Weights of a small masked image model: 9.0 epochs.
Rows from block 2 of the decoder of a small masked image model, named by matrix and row number. Rows with one number belong to one neuron. Each number is 128 + 24 x the weight over its row's rms, rounded and kept within 0 to 255. All counts start at 0.
After each neuron's rows are labels from the 100 images, of 14976, where the neuron reaches its highest value: "top examples" is what is common among them. Only what is clearly more common there than usual is listed. The data: microscope photos of single blood and bone marrow cells.
# fc1: MLP up (decoder.2.mlp.fc1.weight, 512x128), inputs 0-63
# fc2: MLP down (decoder.2.mlp.fc2.weight, 128x512, transposed), outputs 0-63

fc1.286 [125 147  96 160 134  99  73 129 116 172 116 124 141 143 133 115 135 101 115 177  92 157 165 137 190 140 104 104 126 159 139 118 122 112 154 109 137 112 109  62 110 147 147 162 166 129 110 131  76 133  70 110 131 120 141 155 129 110 140 127 134 143 111 127]
fc2.286 [171 103 147 116 139 141 176 177 105 100 115 117 105 125 124 124 130 136 115 108 157 100 114 152  75 131 187 140 107  81 145 136 116 117 152 133 140 139 124 147 119 151 110 140 119 140 128 124 136 135 120 160 115 120 135  78 181 147 106 119 130 130 157 182]
top examples: cell type: lymphocyte

fc1.64 [111 159 119 140 128 118 136 124 105 145  85 122 119  98 156 146 150 142 115 128 166  99 118  90 110 127 124 118 101 107 180 128 141 106 116 106 141 130 175  70 162 153 135 144 135 123  94 133 108 207 131 104 146  68 142 153 118 124  93 109 120 174 122 176]
fc2.64 [116 139 124 119 140 160  98 116 138 193 146 110 165 123 124 120 167 142  86 131 134  96 122 158 115  96 132 102 109 135 145 145 126 153  94 110 114  84 122 147 124 131 130  96  84 148 121 100 142 106 105 111  89 210 171  98 117 127 123 166 169 127 119 138]
top examples: cell type: erythroblast

fc1.240 [123  89 175 141 113 141 105 106 140 101 142 130 104 132 196 134  76 125 112 104 123 131 119 166 108 148 100 125 119  84 146 169 127 124 124 140 134 120 143 135 139 157 128 120 130  95 127 118 106  99 115 170  99 181 119  99 121 100 156 129 157 128 113 110]
fc2.240 [134 127 121 118 142 159  93 122 108 148 145 135  85 105 141 122 105 141 153 137  85 149  91 108 108 105 123 139 118 144 110 126 119 151 115 145 142 121 112 118 143 129 168 142 136 155 135 186 131 182 111  94 176 143 120 133 110 172 155 116 150  98 114 102]
top examples: smear: peripheral blood; cell type: platelet

fc1.141 [128 134 150  93  90 134 120 133  93  93 103 142 144 123 108 110 109 129 123 146 129 141  92 116 174 135  94 136 166 144 138 151  86  88 104 103 154  82 110 145  83 160 169 146 138 116 111 166 143 141  90 118 132  93 112  99 113 111 111 202 119 141 128 137]
fc2.141 [119 141 114 113 132 175 124 102 153 133 137 117 105 137 147 126  73 146 110 155 131 131 150 117 145 134 125 134  89 141 104  97 153 139 122 128 133 140 123 107 157 113  93 148 112 110 121 144  70 139 169 119  98 128  88 110 117 149 117  94  98 143 114 176]
top examples: cell type: segmented neutrophil; smear: peripheral blood

fc1.312 [123 155 136 136 147 134 154  75 124 132 121 109 112 165 142 156 124 122  94 115 177 125 116 103  71 122 141 115 160 156 147  78 121 156 119 167 129 139  89  93 103 122 142 138 130 125 130 138  94 102 119 143 124 103  99 153 148 101  93 124  85 154  95 174]
fc2.312 [ 79 138 134 108 121 154  93 155 161 121 158 129 112 139 101 110 162 143 126  96 124 101 118 133 117 131 168 122 136 156 153 123 110 152 125 137 156 155 181 159 160 151 123 134  48 121 102 157 126 122 110 165 104 104 150 129 121 145 103 120 132 129 113 131]
top examples: cell type: erythroblast

fc1.295 [103 117 135 105 147  76 132 138 134 117 142 119  93 148 113 157 162 134  95 156  87 138 137 119 133 152 185 119 132 164 139 191  95  88 120 102 112  95 166 108 110  87 120 108 103 126 176 135 125 112 115 120 111 183 150  81 107 123 128 163 116 147 144 149]
fc2.295 [116 109 127 114 143 161  72 144 138 124 124 122 140 158 133  84  80 154  93 107 117 130 102 134 135 139 129 141 148 164 138 165 113 151 111 125 148 173 130 107 144  86 132  96 137 166 137 152  97 138 130  97 135  90 152 162 162 147 139 109 100 148  82 167]
top examples: cell type: erythroblast

fc1.363 [128 127 138 119 154  97 153 115  99 153  70 102 159 129 164  93 109 153 104  92 133 158 154 139 127 128 158  90 136 138 126 102  98 157 135 108 171 127 130 156 154 141 104 103 132 116 115 125 110 100  96 130 163 122 151  37 129 115 162 135 124 152 112 130]
fc2.363 [107 153 113 104 104 134 149 114 124 105 143 108 115 173 138  99 141  68 130  99 148 186 128 129 168 133 129 132 154 141 100  95 107 145 130 107 124 132 105 109 150 119 184 141 101  76 142 104 134 137 167 118 124 112 137 138 144  88 128  80 150  95 128 136]
top examples: cell type: lymphocyte; smear: peripheral blood

fc1.454 [118 156  94  85 127 103  61 132  92 123 184 120 186 136 130 139 135 102 113 110 160 141 156 132 154 116 133 118 135 126 146 146  89 126 150 150 134  76 103 130 124 101  97 117 132 131 105 143 123 103 149 151 125  99 127 144 113 113 149 119 117 129 137 142]
fc2.454 [109 135 130 150 139 128 181  98 165 127  72 117 109  93 117 168 136 163 133 145 102 127  93 107 109 162 113 101 154 136 106 169 135 182  33 153 132 193 143  89 116 117 144 149 117 136 130 156 125 126 108 141 154 152 145 123 139 139 142 113 117 132 101 138]
top examples: cell type: promyelocyte

fc1.494 [134 132 137  96 137 155 181 152 119 131 165 118 104 119 146 153 143 108 169 151 104 104 112 144 126 133 126  84 157 152 158 184 100 117 163 118 142 114 121 122 149 106 121 143 161 146 102 134 111 133 105 173  94 139  93  97 125 156 142 113 127 141 112 108]
fc2.494 [120 149 124 137 112 165 135 147  99 112 146 130 103 139 114 113 123 101 156 155 139 145 147 100 125 198 147 130 123  98  90  80 129 121 129 102 121 106 144 155 132 123 128  85  96 146 147 121 150 127 128 105 130 109 120  92 108 135 150 140 146 113 124 150]
top examples: cell type: eosinophil

fc1.356 [113 106 165 141 118 138  86  89 139 112 139 113 145 114 129 136 106 104 162 141 127 145 142  83  85 151 131 141 152 111 139 113 137 104 119 159 132 118 130 100 165  93 143  96 139 150  93 129 122 171 110 121 126 106 129 118 125  77 105 134  96 151 125 129]
fc2.356 [114 127  81  85 107 142 133 121 120 150  80 119 118 158 136 127 113 143 127 114 108 157 146  95 130 132 114 159 151  81 167 147 139 123 152 105 127 135 109 106 132  72 111 109 166 180 130 116 117 177 113 131  94  98 115 138 145 122 156 120 147 136 108 127]
top examples: cell type: segmented neutrophil

fc1.409 [114 121 103 156 149 124 109 139 116 112 121 109 111  94 117 116 110 112 137 152 165 157 161 144 116 149 179 132 116 117 130 137  97 138  98 124 132 120 161 102 158  73 117 101 127 123 118 157 110 119  96 156 171 123 126 107 143 104 144 162 113 162 111  94]
fc2.409 [ 85 124 159 147 146 139 132 166 133 103  79  79 116 169 143 145 106 152 103 146 129 118 121 123 112 163 127 146 115 126 165 136 143 178 124 103 183 177 163 112  98 103 159 116 124 109 142 117 107 126 142 109 152 113 134 129 128 127 123 165 165 103 169 111]
top examples: cell type: promyelocyte

fc1.455 [163 111 148 145 167 124 156 156 137 111 126 122 126 128 105 137 155  88  99 106 141 108 138 171 136 141 114 135 117 103  57 142 124 145 120 153 148 123  94 107 116 163 108 112  88 127 130 120 136 133 159  97 114 117 129 156  66 113 152 101  88 137 117 153]
fc2.455 [ 99 134 105 141 112 114 141 182 118 134 128 130 140 145 136  62 104 174  97 154 121 174 132  95 122 157 128 114 173  95 156 129 103 124 155  90 170 132 118 159 145 127 150 112 107 197 116 122 107 117 150 136  90 118 157 140 144 139 145  84 152 108 141 143]
top examples: smear: peripheral blood

fc1.283 [114 149 124 137 112 140 122 140 145 147 131 120 128 132 151 124 183 145 137 164 104 128 125 120  80 104 114  90 140 151 103 164 128 168 146 101 114 131 131 133  85 135 136  83 106 142  95 160 112  91 122 143  92 123 106 130 100 167  86 154 106 116  72 122]
fc2.283 [179 111  80 164 122  71 121 110 153 124 135 143 119 121 153  97 109 101 128  81 176 158 113 148 131 119 135 121 156 148 129 122  85 121 145 153 136 147 133 144 163 125 142 138 111  94 153  93 123 120 131  88 130 143  90 116 140 119 128 101 119 118 155 151]
top examples: cell type: lymphocyte

fc1.339 [108 106 135 136 101 123 155 129 132 119 113 121 131 158 116 157 128 147 138 131  84 104  91 124 102 125 146  97 132 120 143 149 164 164 172 119 148 168 156 122 126 112 121 164  86  84 112 179 101  90 134 113 116 106 120 133 158 126 145 158 126 109 145 135]
fc2.339 [131 129 137  74 181 136 134 145  92 127 108 120 174 147 142 122 108 115 170 108 125 127 140 147 135 147 111 167 183 119  99 135  93 122 124  92 177 132 139 100  89 148 120 121 134 163 147 153 117 115 129 135 122 135 137 111 114 144 121 140 154 160 138 174]
top examples: smear: peripheral blood

fc1.246 [129 159 109 123 128 110  94 149 109 209 156 142 152 150  85 142 146  90 109 123 123 135 151 150 106 114 129 127 126 124 135 112 122 155 143 163 121 104 109  81 116  83 132 154 130  98  99 160 119 109 138 135 155 170 130 149 123  74 107 173 119 107 136 166]
fc2.246 [124 131 112  71 125 122 160 117 149 115 127 133 154 157 133  92 134 121 135 150 144  78 114 169 133  96 122 107 124 140  92 134 123  94 160  75  93 106 124 160 119 163 136 114 123 168 158 119 137 112 150 129  93 114 118 116 144 153 129  80 137 131 130 164]
top examples: cell type: lymphocyte

fc1.220 [124 140  95 142 151 170 123 162  94 122 140 135 106 162  92  63 108  90 153 149 108 123 137 122 123 128 100 132 108 109  89 136 129 113 124 157 143  92 161 111 162 179 104 135 187 134 122 120 126 117 108 139 154 100 122 119 132 111  96 111 127 153 100 101]
fc2.220 [106 129 167 159 124 153 110 104 107 109 122 124 131 175 189 149 133 144 111  97 108 139 145 127 124 150 117 126 133 169 146 120 165 117 145 126 123 124 150 127 158 176 161 145  89 137 157 129 137 118 115 110 121 132 150 109 127  99  92 112 107 142  82 121]
top examples: cell type: lymphocyte; smear: peripheral blood

fc1.427 [107  96 152  93 127  96 124 137 118 103 137 125 120 153 107 107 112 116  60 149  77 129 125 130 143 130 167 164 119 148 106 177  82 116 134 123  87  84 136 128 137 119 117 130 107  79 102 150 102 163  90 121 130 155 116 128 124 114  95 134 131 124 107 158]
fc2.427 [112 136 132 115 119 130 123 127 137 162 149 129 152 138 137 151 106 124 132 103  89 107 175  93 149 153 103 118 127 107 174 169  89 135 119  94 137 165 106 129 136 140 106 136 155 171 137 181 135  77 152 135 115 152 142  81 131 133 124 126 156 130 145  92]
top examples: cell type: erythroblast

fc1.232 [154 118  98 112 102 103 123 137 127 121 119 130 172 108 131 130 105 147 109 113  92 111 102 162 146 125 146 122 121 165 184 193 150  86 112 123 105 133 147 151 134 135 115  83 105 115 131 128 144 127  67 106 165 128 139 119 155 159 134 146 143 117 133 134]
fc2.232 [113 142 133 138 150 121 110 107 156 118 165 169  72 152 120 143 119 122  83 136 189 152 143 142 141 158 125 114 131 130 132  65 118 146 110 142 184  94 112 108 146 121 172 141 144 123 102 109 118 192 120 104  92 135 113 147 126 111  93  85 133 164 138 105]
top examples: smear: peripheral blood

fc1.172 [129 189 147 136 145 164 101 157 125 100 167 173 146 129  93 133 110 109  95 188 126  89  95 121 124 134 121 150 114 154 112 129 125 133 123  91 129 120 158 116  99 124 102 128 133 116 134 157 106 106 110 124 153 149 110 150  93 180  82 159 102 143 106 170]
fc2.172 [135  88 101 146 105 118 122  66 153 134 106 122 131  94 112 130 146 120 103 129  87 173 117 149  97 158 119 124 124 127 120 162 129 140 128 109 123 152 148 142 141 128 119 120  87  95 151 147 131 120 106 132 153 121  97 145 156 126 116 134 138  91 139 123]
top examples: cell type: promyelocyte

fc1.165 [122 137 131 138 130  93  85 125 133  97 181 149  98  91 123 175 110  86 100 145 125 104 118 124 175 115 116  92 138 113 148 155 152 123 133  71 141 126 110 156 110 144 144 113 163 118 140 128 123 156  97 133 149 135  83 105 120 133 112 117 112 101 125 115]
fc2.165 [111 170 141 124 154 132 158 118 114 113 135 117 124 131 141 122 111 126 104 153 124 154 123 126 155 108 143 180  82 171 127 118 100 157 126  92 141  90 123 138 107 103 117 171 145 127 148 149 113  56  99  82 132 118 111 133 122 126 160 121 132 117 137 103]
top examples: cell type: promyelocyte

fc1.88 [113 170 153 158 154 114 131 125 126 143 168 149 133 126 139 140 107 130 135 163 149 117 157  93 146 163 101 138 154 133 128 105 123 149 131 117 148 110 149 142 168  97 116 118 109 107 103 159 106  78 132  85 116 148  86 149 121 144  96 120 162 149 116 125]
fc2.88 [132 154 137 135 109 110 138  70 114 128 119 143  94 142 165 113 142 120  82 103 132 137  88 129 135 168 112 139 122 107 130 146 157 143 133 105 121 166 119 148 127 132 130 122 113 109 152 108 158 189 144 121  94 118 151 110 154 149 118 147 128  97 117 131]
top examples: cell type: promyelocyte

fc1.84 [173 154 114 118  96  61 162 123 146 115 136 132 136 139 127 164 153 109 134 159 174 125 131 147 129 129  96 123 167 137 137 132 182 150 109 123 117 118 140 132 122 111 145 146 164 163  95 139 117 122  91 111 113 102 153 139 116 136 159  76 101 143 148 138]
fc2.84 [108 106 156 128 113 116  95 112 142 137  87 138  94 135 168 109  83 152 152 131  53 140 114 116 109 160 128 138 124 122 139 143 107  75 135 151 161 174 123 151 163 120 114 160 135 132 130 185 158 103 131 128 146 133 141 116 101 154  86 147 108 120 100 157]
top examples: cell type: segmented neutrophil; smear: peripheral blood

fc1.324 [135  99 130 114 153 158 140  69 149 107 122 167 120 132  99 147 104 110 129 123  95  94 118 154 172  95 117 117 127 139 136 153 153 107 123 145 145 116 117 143 149 115 147 105 141 131 114 116 125 144 138 124 139 129  68 132 125 171 123 105 153 124 122 138]
fc2.324 [137 118 130 125 114 123 128 136  87 114  69 109  89 155 153 107 149 145 108 129 148 128 145 134 123 171 106 151 134 141 158 131 126 121 102 124 105 114 135 159 116 114 132 223 118 107 137 166 108 112 147 144 166 105 153  99  98  95 123 149 119 154 118  72]
top examples: smear: peripheral blood

fc1.213 [125  90 162 116 134 126 156 117 142  68 119 166  72 118 136 153 117 127 181 160 146 104 148 143 144 135 151  99 101 161 149 158 140 150 153 122 116 117 134 172  94 101 139 106 124 110 116 153  90 136 124 155 118 104 129 159 108  85 135 139 113 159  97 133]
fc2.213 [132 123 157  89 119 146 152 132 130 101  95 139 106 108 103 122 157 145 126 127 119 109 142 119 135 106 129 189 121 124  90  98 168 120 136 181 149 148 124 121 115 150 157 123  92  81 105 167 149 151 117 164 102 117 130 102 106 157 143 120 159 170 108 126]
top examples: cell type: erythroblast

fc1.65 [144 167 111 133 118 116 133 122 149 107 163 146 132 101 120 119 147 137 130 166 157  87 200 158 157 130  81 125 173 179 140 118 126 134 140 111 135 124 161 125 122 126 130 122 110 128 125 143 104  83 116 176 153 112 118 161 133 140  95  93 134 118  81 111]
fc2.65 [ 94 131 142 102 105 122 158 103 113 181 117 128 125  95 150 123  91 149 167 104 132 165  90 123 126 134 137  91 133  98 141 162 132  95  96 121  83 147 130 161 178 130 110 141 126 155 115 129 120 137 119 131 112 138 121 110 110 104  96 159  98 130 125 187]
top examples: cell type: promyelocyte

fc1.507 [132 125 157 142 107 126 131 138  65 103 134 109 119 105 142 136 119 105 136 120 139 114 163 137 125 127  87 165 102 138 116 120 147  97 114 127 110 127  86  75 102 103 123 157  98 183  85 163 134  82 121 134 169  78  94  98  97  91 118 113 135 153 117 116]
fc2.507 [150  98 123 115 154 110  97 117 112 148 169  83  88 105 151 115 148 119 143  74 112 151 120 166 153 159  96 143 103 167 111 153 118 155 125 112 105 170 113 162 134 108 130 109 129 124 128  95 101 145 115 119 127 155 127 139 137 141 134  98 124 103 153 117]
top examples: cell type: promyelocyte

fc1.315 [127 145 157 104  75 161 106 124 130 103 118 116 149 126  96 127 159 139 110 134  95 141 107 137 117 152 109  97 131 161 144 122 125 165 130 115 104 142 129 130 166 118 152 102 130 106 167 150 110 112 131 134 161  66 123 135 131  83 173 126 135  78 123 150]
fc2.315 [151 120 149 171 124 117 112 104 178 122 136 128 130 142  97 135 117  83 127 118 195 111 119 120 112 114 152 139 105 100 115 154 157  95 155 134 174 144 122 119 108 148  71 119 118 159 125 117  78 146  74 125 168 108 120 134  72 113  94 114 141 164 113 148]
top examples: smear: peripheral blood; cell type: band neutrophil

fc1.390 [127 154 128 165 152 126 115 133 133 119 132 146 123 148 131 164 103 148 117 125 153  80  89 106 145 123 116 138 140 111 142 131 145 157 156 110 151 168 119 102 140 124 132 156 116 105 144 128 155 131 124 146 146 196 128 118  82  81 118 141 148 168 111 115]
fc2.390 [149 105 149  96 125 110 101 129 156 171 155  85 143 139  98 139 143 125 132 134 126 139 147 203 181 126 147 103  76 101 120 158 115 149 126 143  99  99 150 148 106 144 109 126 112 143 114 142  84 154 105  90 109  85 129 166 143 139  91 111  96 132 136 144]
top examples: cell type: erythroblast

fc1.35 [ 86 163 100 159 107 171 147 140 127 159 131 124 130 107 146 149 106 104 102 163 139 140 105 178 105 130  91 120 105 143 147 172 141 116 108 127 152 148 133 126 150 133  86 142 146 104 134 155  93 108 124  93 139 124 115 146 129 139 144 151 151 113 148 145]
fc2.35 [159 137 142 128 152 139 124 120 143 150 160 115 116 148 127 174 154  97 122 149  77 121 127 111 107 157 130 120 110  77 107 128 134 158 112 156 122 160 118 137 143 174 128 140 155 145 102 106 137 103 129 184 120 145  98 129 157  97  85 160 168 118  87 107]
top examples: smear: peripheral blood; cell type: eosinophil

fc1.302 [147 149 126 136 124  87  72 114 152 128 130  86 141 109 160 157 115  82 129 104 118 121 148 125 105 120 166 159 157 155 112 113  97 129 105  98 107  85 158 146  99 149 110  86 128 133 122 153 112 106 100 141 134 139  67 123 128 117 121 116 129 124 123 126]
fc2.302 [162 115  98 110  77 156 122 149 120 142 148 138 122 129  75 102 156 130 127 125 148 137 122 144 158 142 126 124 138 110 134 153 180 129 106 102 140 142 138 166 132  70 117 116 133  80 134 103 122 165 163 147 136 126 101 165 118 119 144 111 117 136 135 111]
top examples: cell type: eosinophil

fc1.452 [135 135 148 138 130 147 116 139 102 165 140 140 107 165 115 118 105  88 132 159 121 140 132 153 102  95 148 116 113  76 128 146 132 160 134 118  91 134 123 116  88 141  99 135 149 113  97 147 128  99 141 173 129 163 129 143 109 131 130 104 104 107 116 155]
fc2.452 [118 129 101  91 109  79 128 114 130 120 148 146 130 134  88 163 135 117 126 136 126 171 126 136 200 156 141  92 135 123 115 112 138  90 124 156 122  65 154 142 134 145 116 149  96 113 138  98 145 114 102  99 164  95 148  98 148 152 136 169 108 167 126 173]
top examples: cell type: lymphocyte; smear: peripheral blood

fc1.425 [ 88 156 148 100 117 184 140 150 170 145  84 135 111 148 122 134  94 160 157 139 140 132 123 161 111 140  92 129 134 129 165 170 117 130 103 111  97 135 134 117 148 152 119 103 152 116 123 148 149 112  99 122 133 117 151 115 138 152 103 149 148 161 125 162]
fc2.425 [182 137 133 113 184 123  96 181  84 137 113 124 135 154 131 138 129 127 119 161 134 120 123 119 110 158 140 137  89 106 138 119 172 124 155 103 120 149 131 139 154 178 131 107 109 128 102 125 135 116 125 151 143 131 152 105 119  91 109  95 133 108 158 107]
top examples: cell type: promyelocyte

fc1.71 [134 125 139 133 115 123  94 182 144 109 106 106 111 162 142 111 132  95 133 149 142 134 103 160 154 116 141 118 151 107 118 168 137 143 133  95 127 112 121 157 172 143 149 153 148 151 147 138  93 138 131 121 131 124 114 128 140 135 126 105 123 165 101 110]
fc2.71 [132 107 104 120 150 121 131 149 151 156 128 149  97 128 134 171 125 154 123 108 155 113 114 134  93 163 145 126 102 119 124  99 122 107 147  89 140 126 139 131  81 154 120 162 151 152 125 149 128 153 193 126 132 156 130 127 149  94  89  97 111  73 127 119]
top examples: cell type: promyelocyte

fc1.485 [173 115 197 190 159 157 152 141 130  97  99 173  82  98 102 127 132 117 107 119 149 112 117 130 135 128 116 114  80 115 126 121 134 137 111 101 159 136 170 136 115 144 147 141 144 117 113 140 143 136 128  89 136 121  96  76 111 130 126  90 131 100 117 145]
fc2.485 [126 118 123  89 126 130  85 150 117 138 126 132 135 176 131 138 159 161 170 120 150 113 167 199 141 110 174 108 133 128 135 132 111 117 147 135 113 109  96 132 109 157 121 107 137 120 141 110 100 113 145 136 100  92 145 135 151 131  86 115 112  85 110 141]
top examples: cell type: promyelocyte

fc1.307 [165  93 124 161 162 108 102 124 139 132 128 158 133 139 140 126 125 137 147  98 147 130 138 136 102 131 170 153 111  86 146 169  96 139 105 131 155 136 109 143 143 143 135  97 120 142 128 117 151 135 159 161 137 100 140  82 160  73 146 154 153 119 113 111]
fc2.307 [158 101 122 129  94 130 150 105 155 138 132  76 104  92 106 129 107 124 156 155 100 160 164 123 166  99  97 159  91 133 120 131 125 106 128 105 143 114 126 105 148 151  92 139 104 117 144 173 103 124 142 138 145 139  83 143 144 160 139 138 115 115 108 143]
top examples: cell type: promyelocyte

fc1.456 [ 90 103 130 139  84 126 153 137 108 112 135 105 131 105 140 109 142 151 167 157 112 163 129 111 106 137 156 147 137 132 164 138 122  79 159 141 158 133 126  77 120  96 114  78 139  70  99 127 108 154  97  98 137 124  84 136 126 128 105 105 129 110 149 122]
fc2.456 [153 101 142 114 125 131 117  87 131 148  77 119 119 151 145 139 120 156 143 112 109 125 105 133 134 157 106 109 148 127 141 170  85 178 106 127 133 151 136 119 135 136 122 141 134 159 117 142 112 130 139 154 105 149 151 138 145 135 127 156  93  89 108 148]
top examples: cell type: segmented neutrophil

fc1.359 [114 167 148 109 122 139 106 151 130 148 167 139 149 129 115 160 125 130 115 126 134 153  89 133 166 109 189 127 125 155 171 132 112 146 171 152 123 122  82 139  99 113 152 137 128 138 113 150  96 122 151 131 160 123 131 119  92 138 117 166  46 149 157 111]
fc2.359 [117 108 114 149 106 152 102 123 146  80 120  84  95 131 119 107 139 108 119 150  85 144  98 127 132 118 147 144 141 122  89 119 118 121 109 161 116 172 152  98 146 153 126 165 147 107 100 158 124 164  99 123 105 191 115 116 143 163  99 111 136 137 136 143]
top examples: cell type: erythroblast

fc1.83 [124 103 126 139 119 109 142 154 133 130 160 121 141 119 119 138 115 133 137 160 128 161 128 109 110 146 152 154 135 121 133 171 126 133 100 142  78 127  93 161 132 139 121 157 142  78 130 106 111 103 102 128 120 140 108 132 143 119  77 142 121 133 117 128]
fc2.83 [ 90 157 110 157 106 125  99  99 146 123 131 136 130 146 157  73 179 154 125 120 156 113 149 112 112 177 150 121 117 115  94 134 150 162 117 102 136  99 109 148 154 129 140 127 134 150 136 111 141 136 121 117 143  84 166  95 121 148 174  91 113 140 109 147]
top examples: cell type: plasma cell

fc1.282 [ 86 162 115 160 142 153 120 132 106 119 119 136  97 100 119  95 115 130 112 115  87 121  68 126 135 121 168  92  70 132 135 166  79 121 138 112 100 136 135 117 147 135 129 102 104 162 138 133 118 125  99 168 133 128 139 118 131 135 118 103 150 102  97 145]
fc2.282 [133 149 131  49 116 132 154 122 147 142 146 125 141 127 126  81 100 159 100 106  95 120 123 132 130 129 120 103 148 132  85 114 124 109 165 122 156 122 116 121 108 102 146 140 138 160 166 119 169 157 173 121 151 121 149  79 157 171 140 100 126 147 143 128]
top examples: cell type: lymphocyte

fc1.358 [121 101  89 104  87 117 138 138 144 174 150 146 135 113 115 119 153 145 157 129 132 100 125 157 208 135 113 115 155 132 118 106 125 158 146 156 156  91 141 183 109 112 146 127 160 114 131 138 121  71 151 105 146 133 115 144 146  95  91 128  89 157 124 152]
fc2.358 [121 122 176 123 119 132 111 128 105  85 130 154 149 133 156 120 124 131  94  62 159 155 129 111 118 125 138 164 106 116  75 157 135 138  97 135  83 164 116 103 111 158 119 106 144 134 168 133 147 155 158 122 160  80 149  78 114 162 109 128 148 146 124 131]
top examples: smear: peripheral blood; cell type: segmented neutrophil

fc1.426 [ 81 114  87 159 146 115  83 130 115 129  99 162 122 122 170 133 116 130 162 132 150 130 122 116 147 123 126 132 143 131 200 124 135 106 149 111 129 144 176 126 163 120 143 170 128  83 131 159  96 113  92 111 118 124 120 104 107 132 162 132 134 177  91 183]
fc2.426 [113 147 144 123  99 129 140 158 149 117 155  82 123 132 117 163 165 130 112 119  99 116  81 134 118 138 101  97 105 116  96 162 150 158 123 114 117 127 111 105 115 149 142  91 147 148 123  97 172 149  92 150 117 133 134 151 144 101  98 141 125  79 117  94]
top examples: cell type: erythroblast; cell type: plasma cell

fc1.448 [136 140 151 135 159 130 146 114 123  96 140 125 106 127 105 126 118 116 112 167 134 142  98 124 101  82 149 113 114 133 129 145 121 101 110 116 159 162  95 157 159 147 161 116 129 165 103  69  95 124 137 121 169 127  97 100 132 114 103 177  88 184 138 107]
fc2.448 [139 148 111 141 147  83  90 131 143 155 154 124 130 133 125 131 178 107 138 114  79 133 106 139 109 166  83 122 100 134 113 118  98 159 132 131 133 144 123 135 114 122 137 163  87 142 124 200 141 102 125 158 133 162 134 116  66 142 151 111 132  89 136 129]
top examples: cell type: erythroblast; smear: peripheral blood

fc1.49 [128 143 124 134 111 106 125 165 129 159 116  89 153 135 128 117 158 119 138 102 110 183 107  71 113 154 163 144 120 111 101 125 111 157 136 151 146 124  99 109 106 166 104  75 130 103 123  83 109 101 127 141 157 143 148 129 141  70 170 109 100 128 121  94]
fc2.49 [141 147 123 129 142 128 128 152  99 100 110 105 134 159 107  86 100 151 113 110 150 127 115 177 127 116 120 126 114 174 169 146 109 103 155  91 133 149 181 144 107 149 114 166 116 101 123 159 153  99 146 146  90  83 125 141 108 133 115 110 146 136 139 112]
top examples: cell type: erythroblast

fc1.492 [154 110 116 102 112 101 155 133 153 140 108 136 127 166 117 118 108 142 147  86 131 120 115 142 150 133 159 135 137 158 114 143 160 150 124 138 128 143 132  78 121 144 139 118  68 129 103 104  79  91 155  84  85 138 156 175 139  95 121 134 127 137 190 158]
fc2.492 [131 101 126 113 102 110 127 106 102 114 178 114 164 120 162 145 141  96  96 125 131  98 126 146 131 111 107 121 112 124 129 111  88 125 135 120  92 118 146 115 144 127 122 128 146 145 127 135 147 144 155 109 110 111 112 101 160 133 176 143 128 129 187 149]
top examples: cell type: erythroblast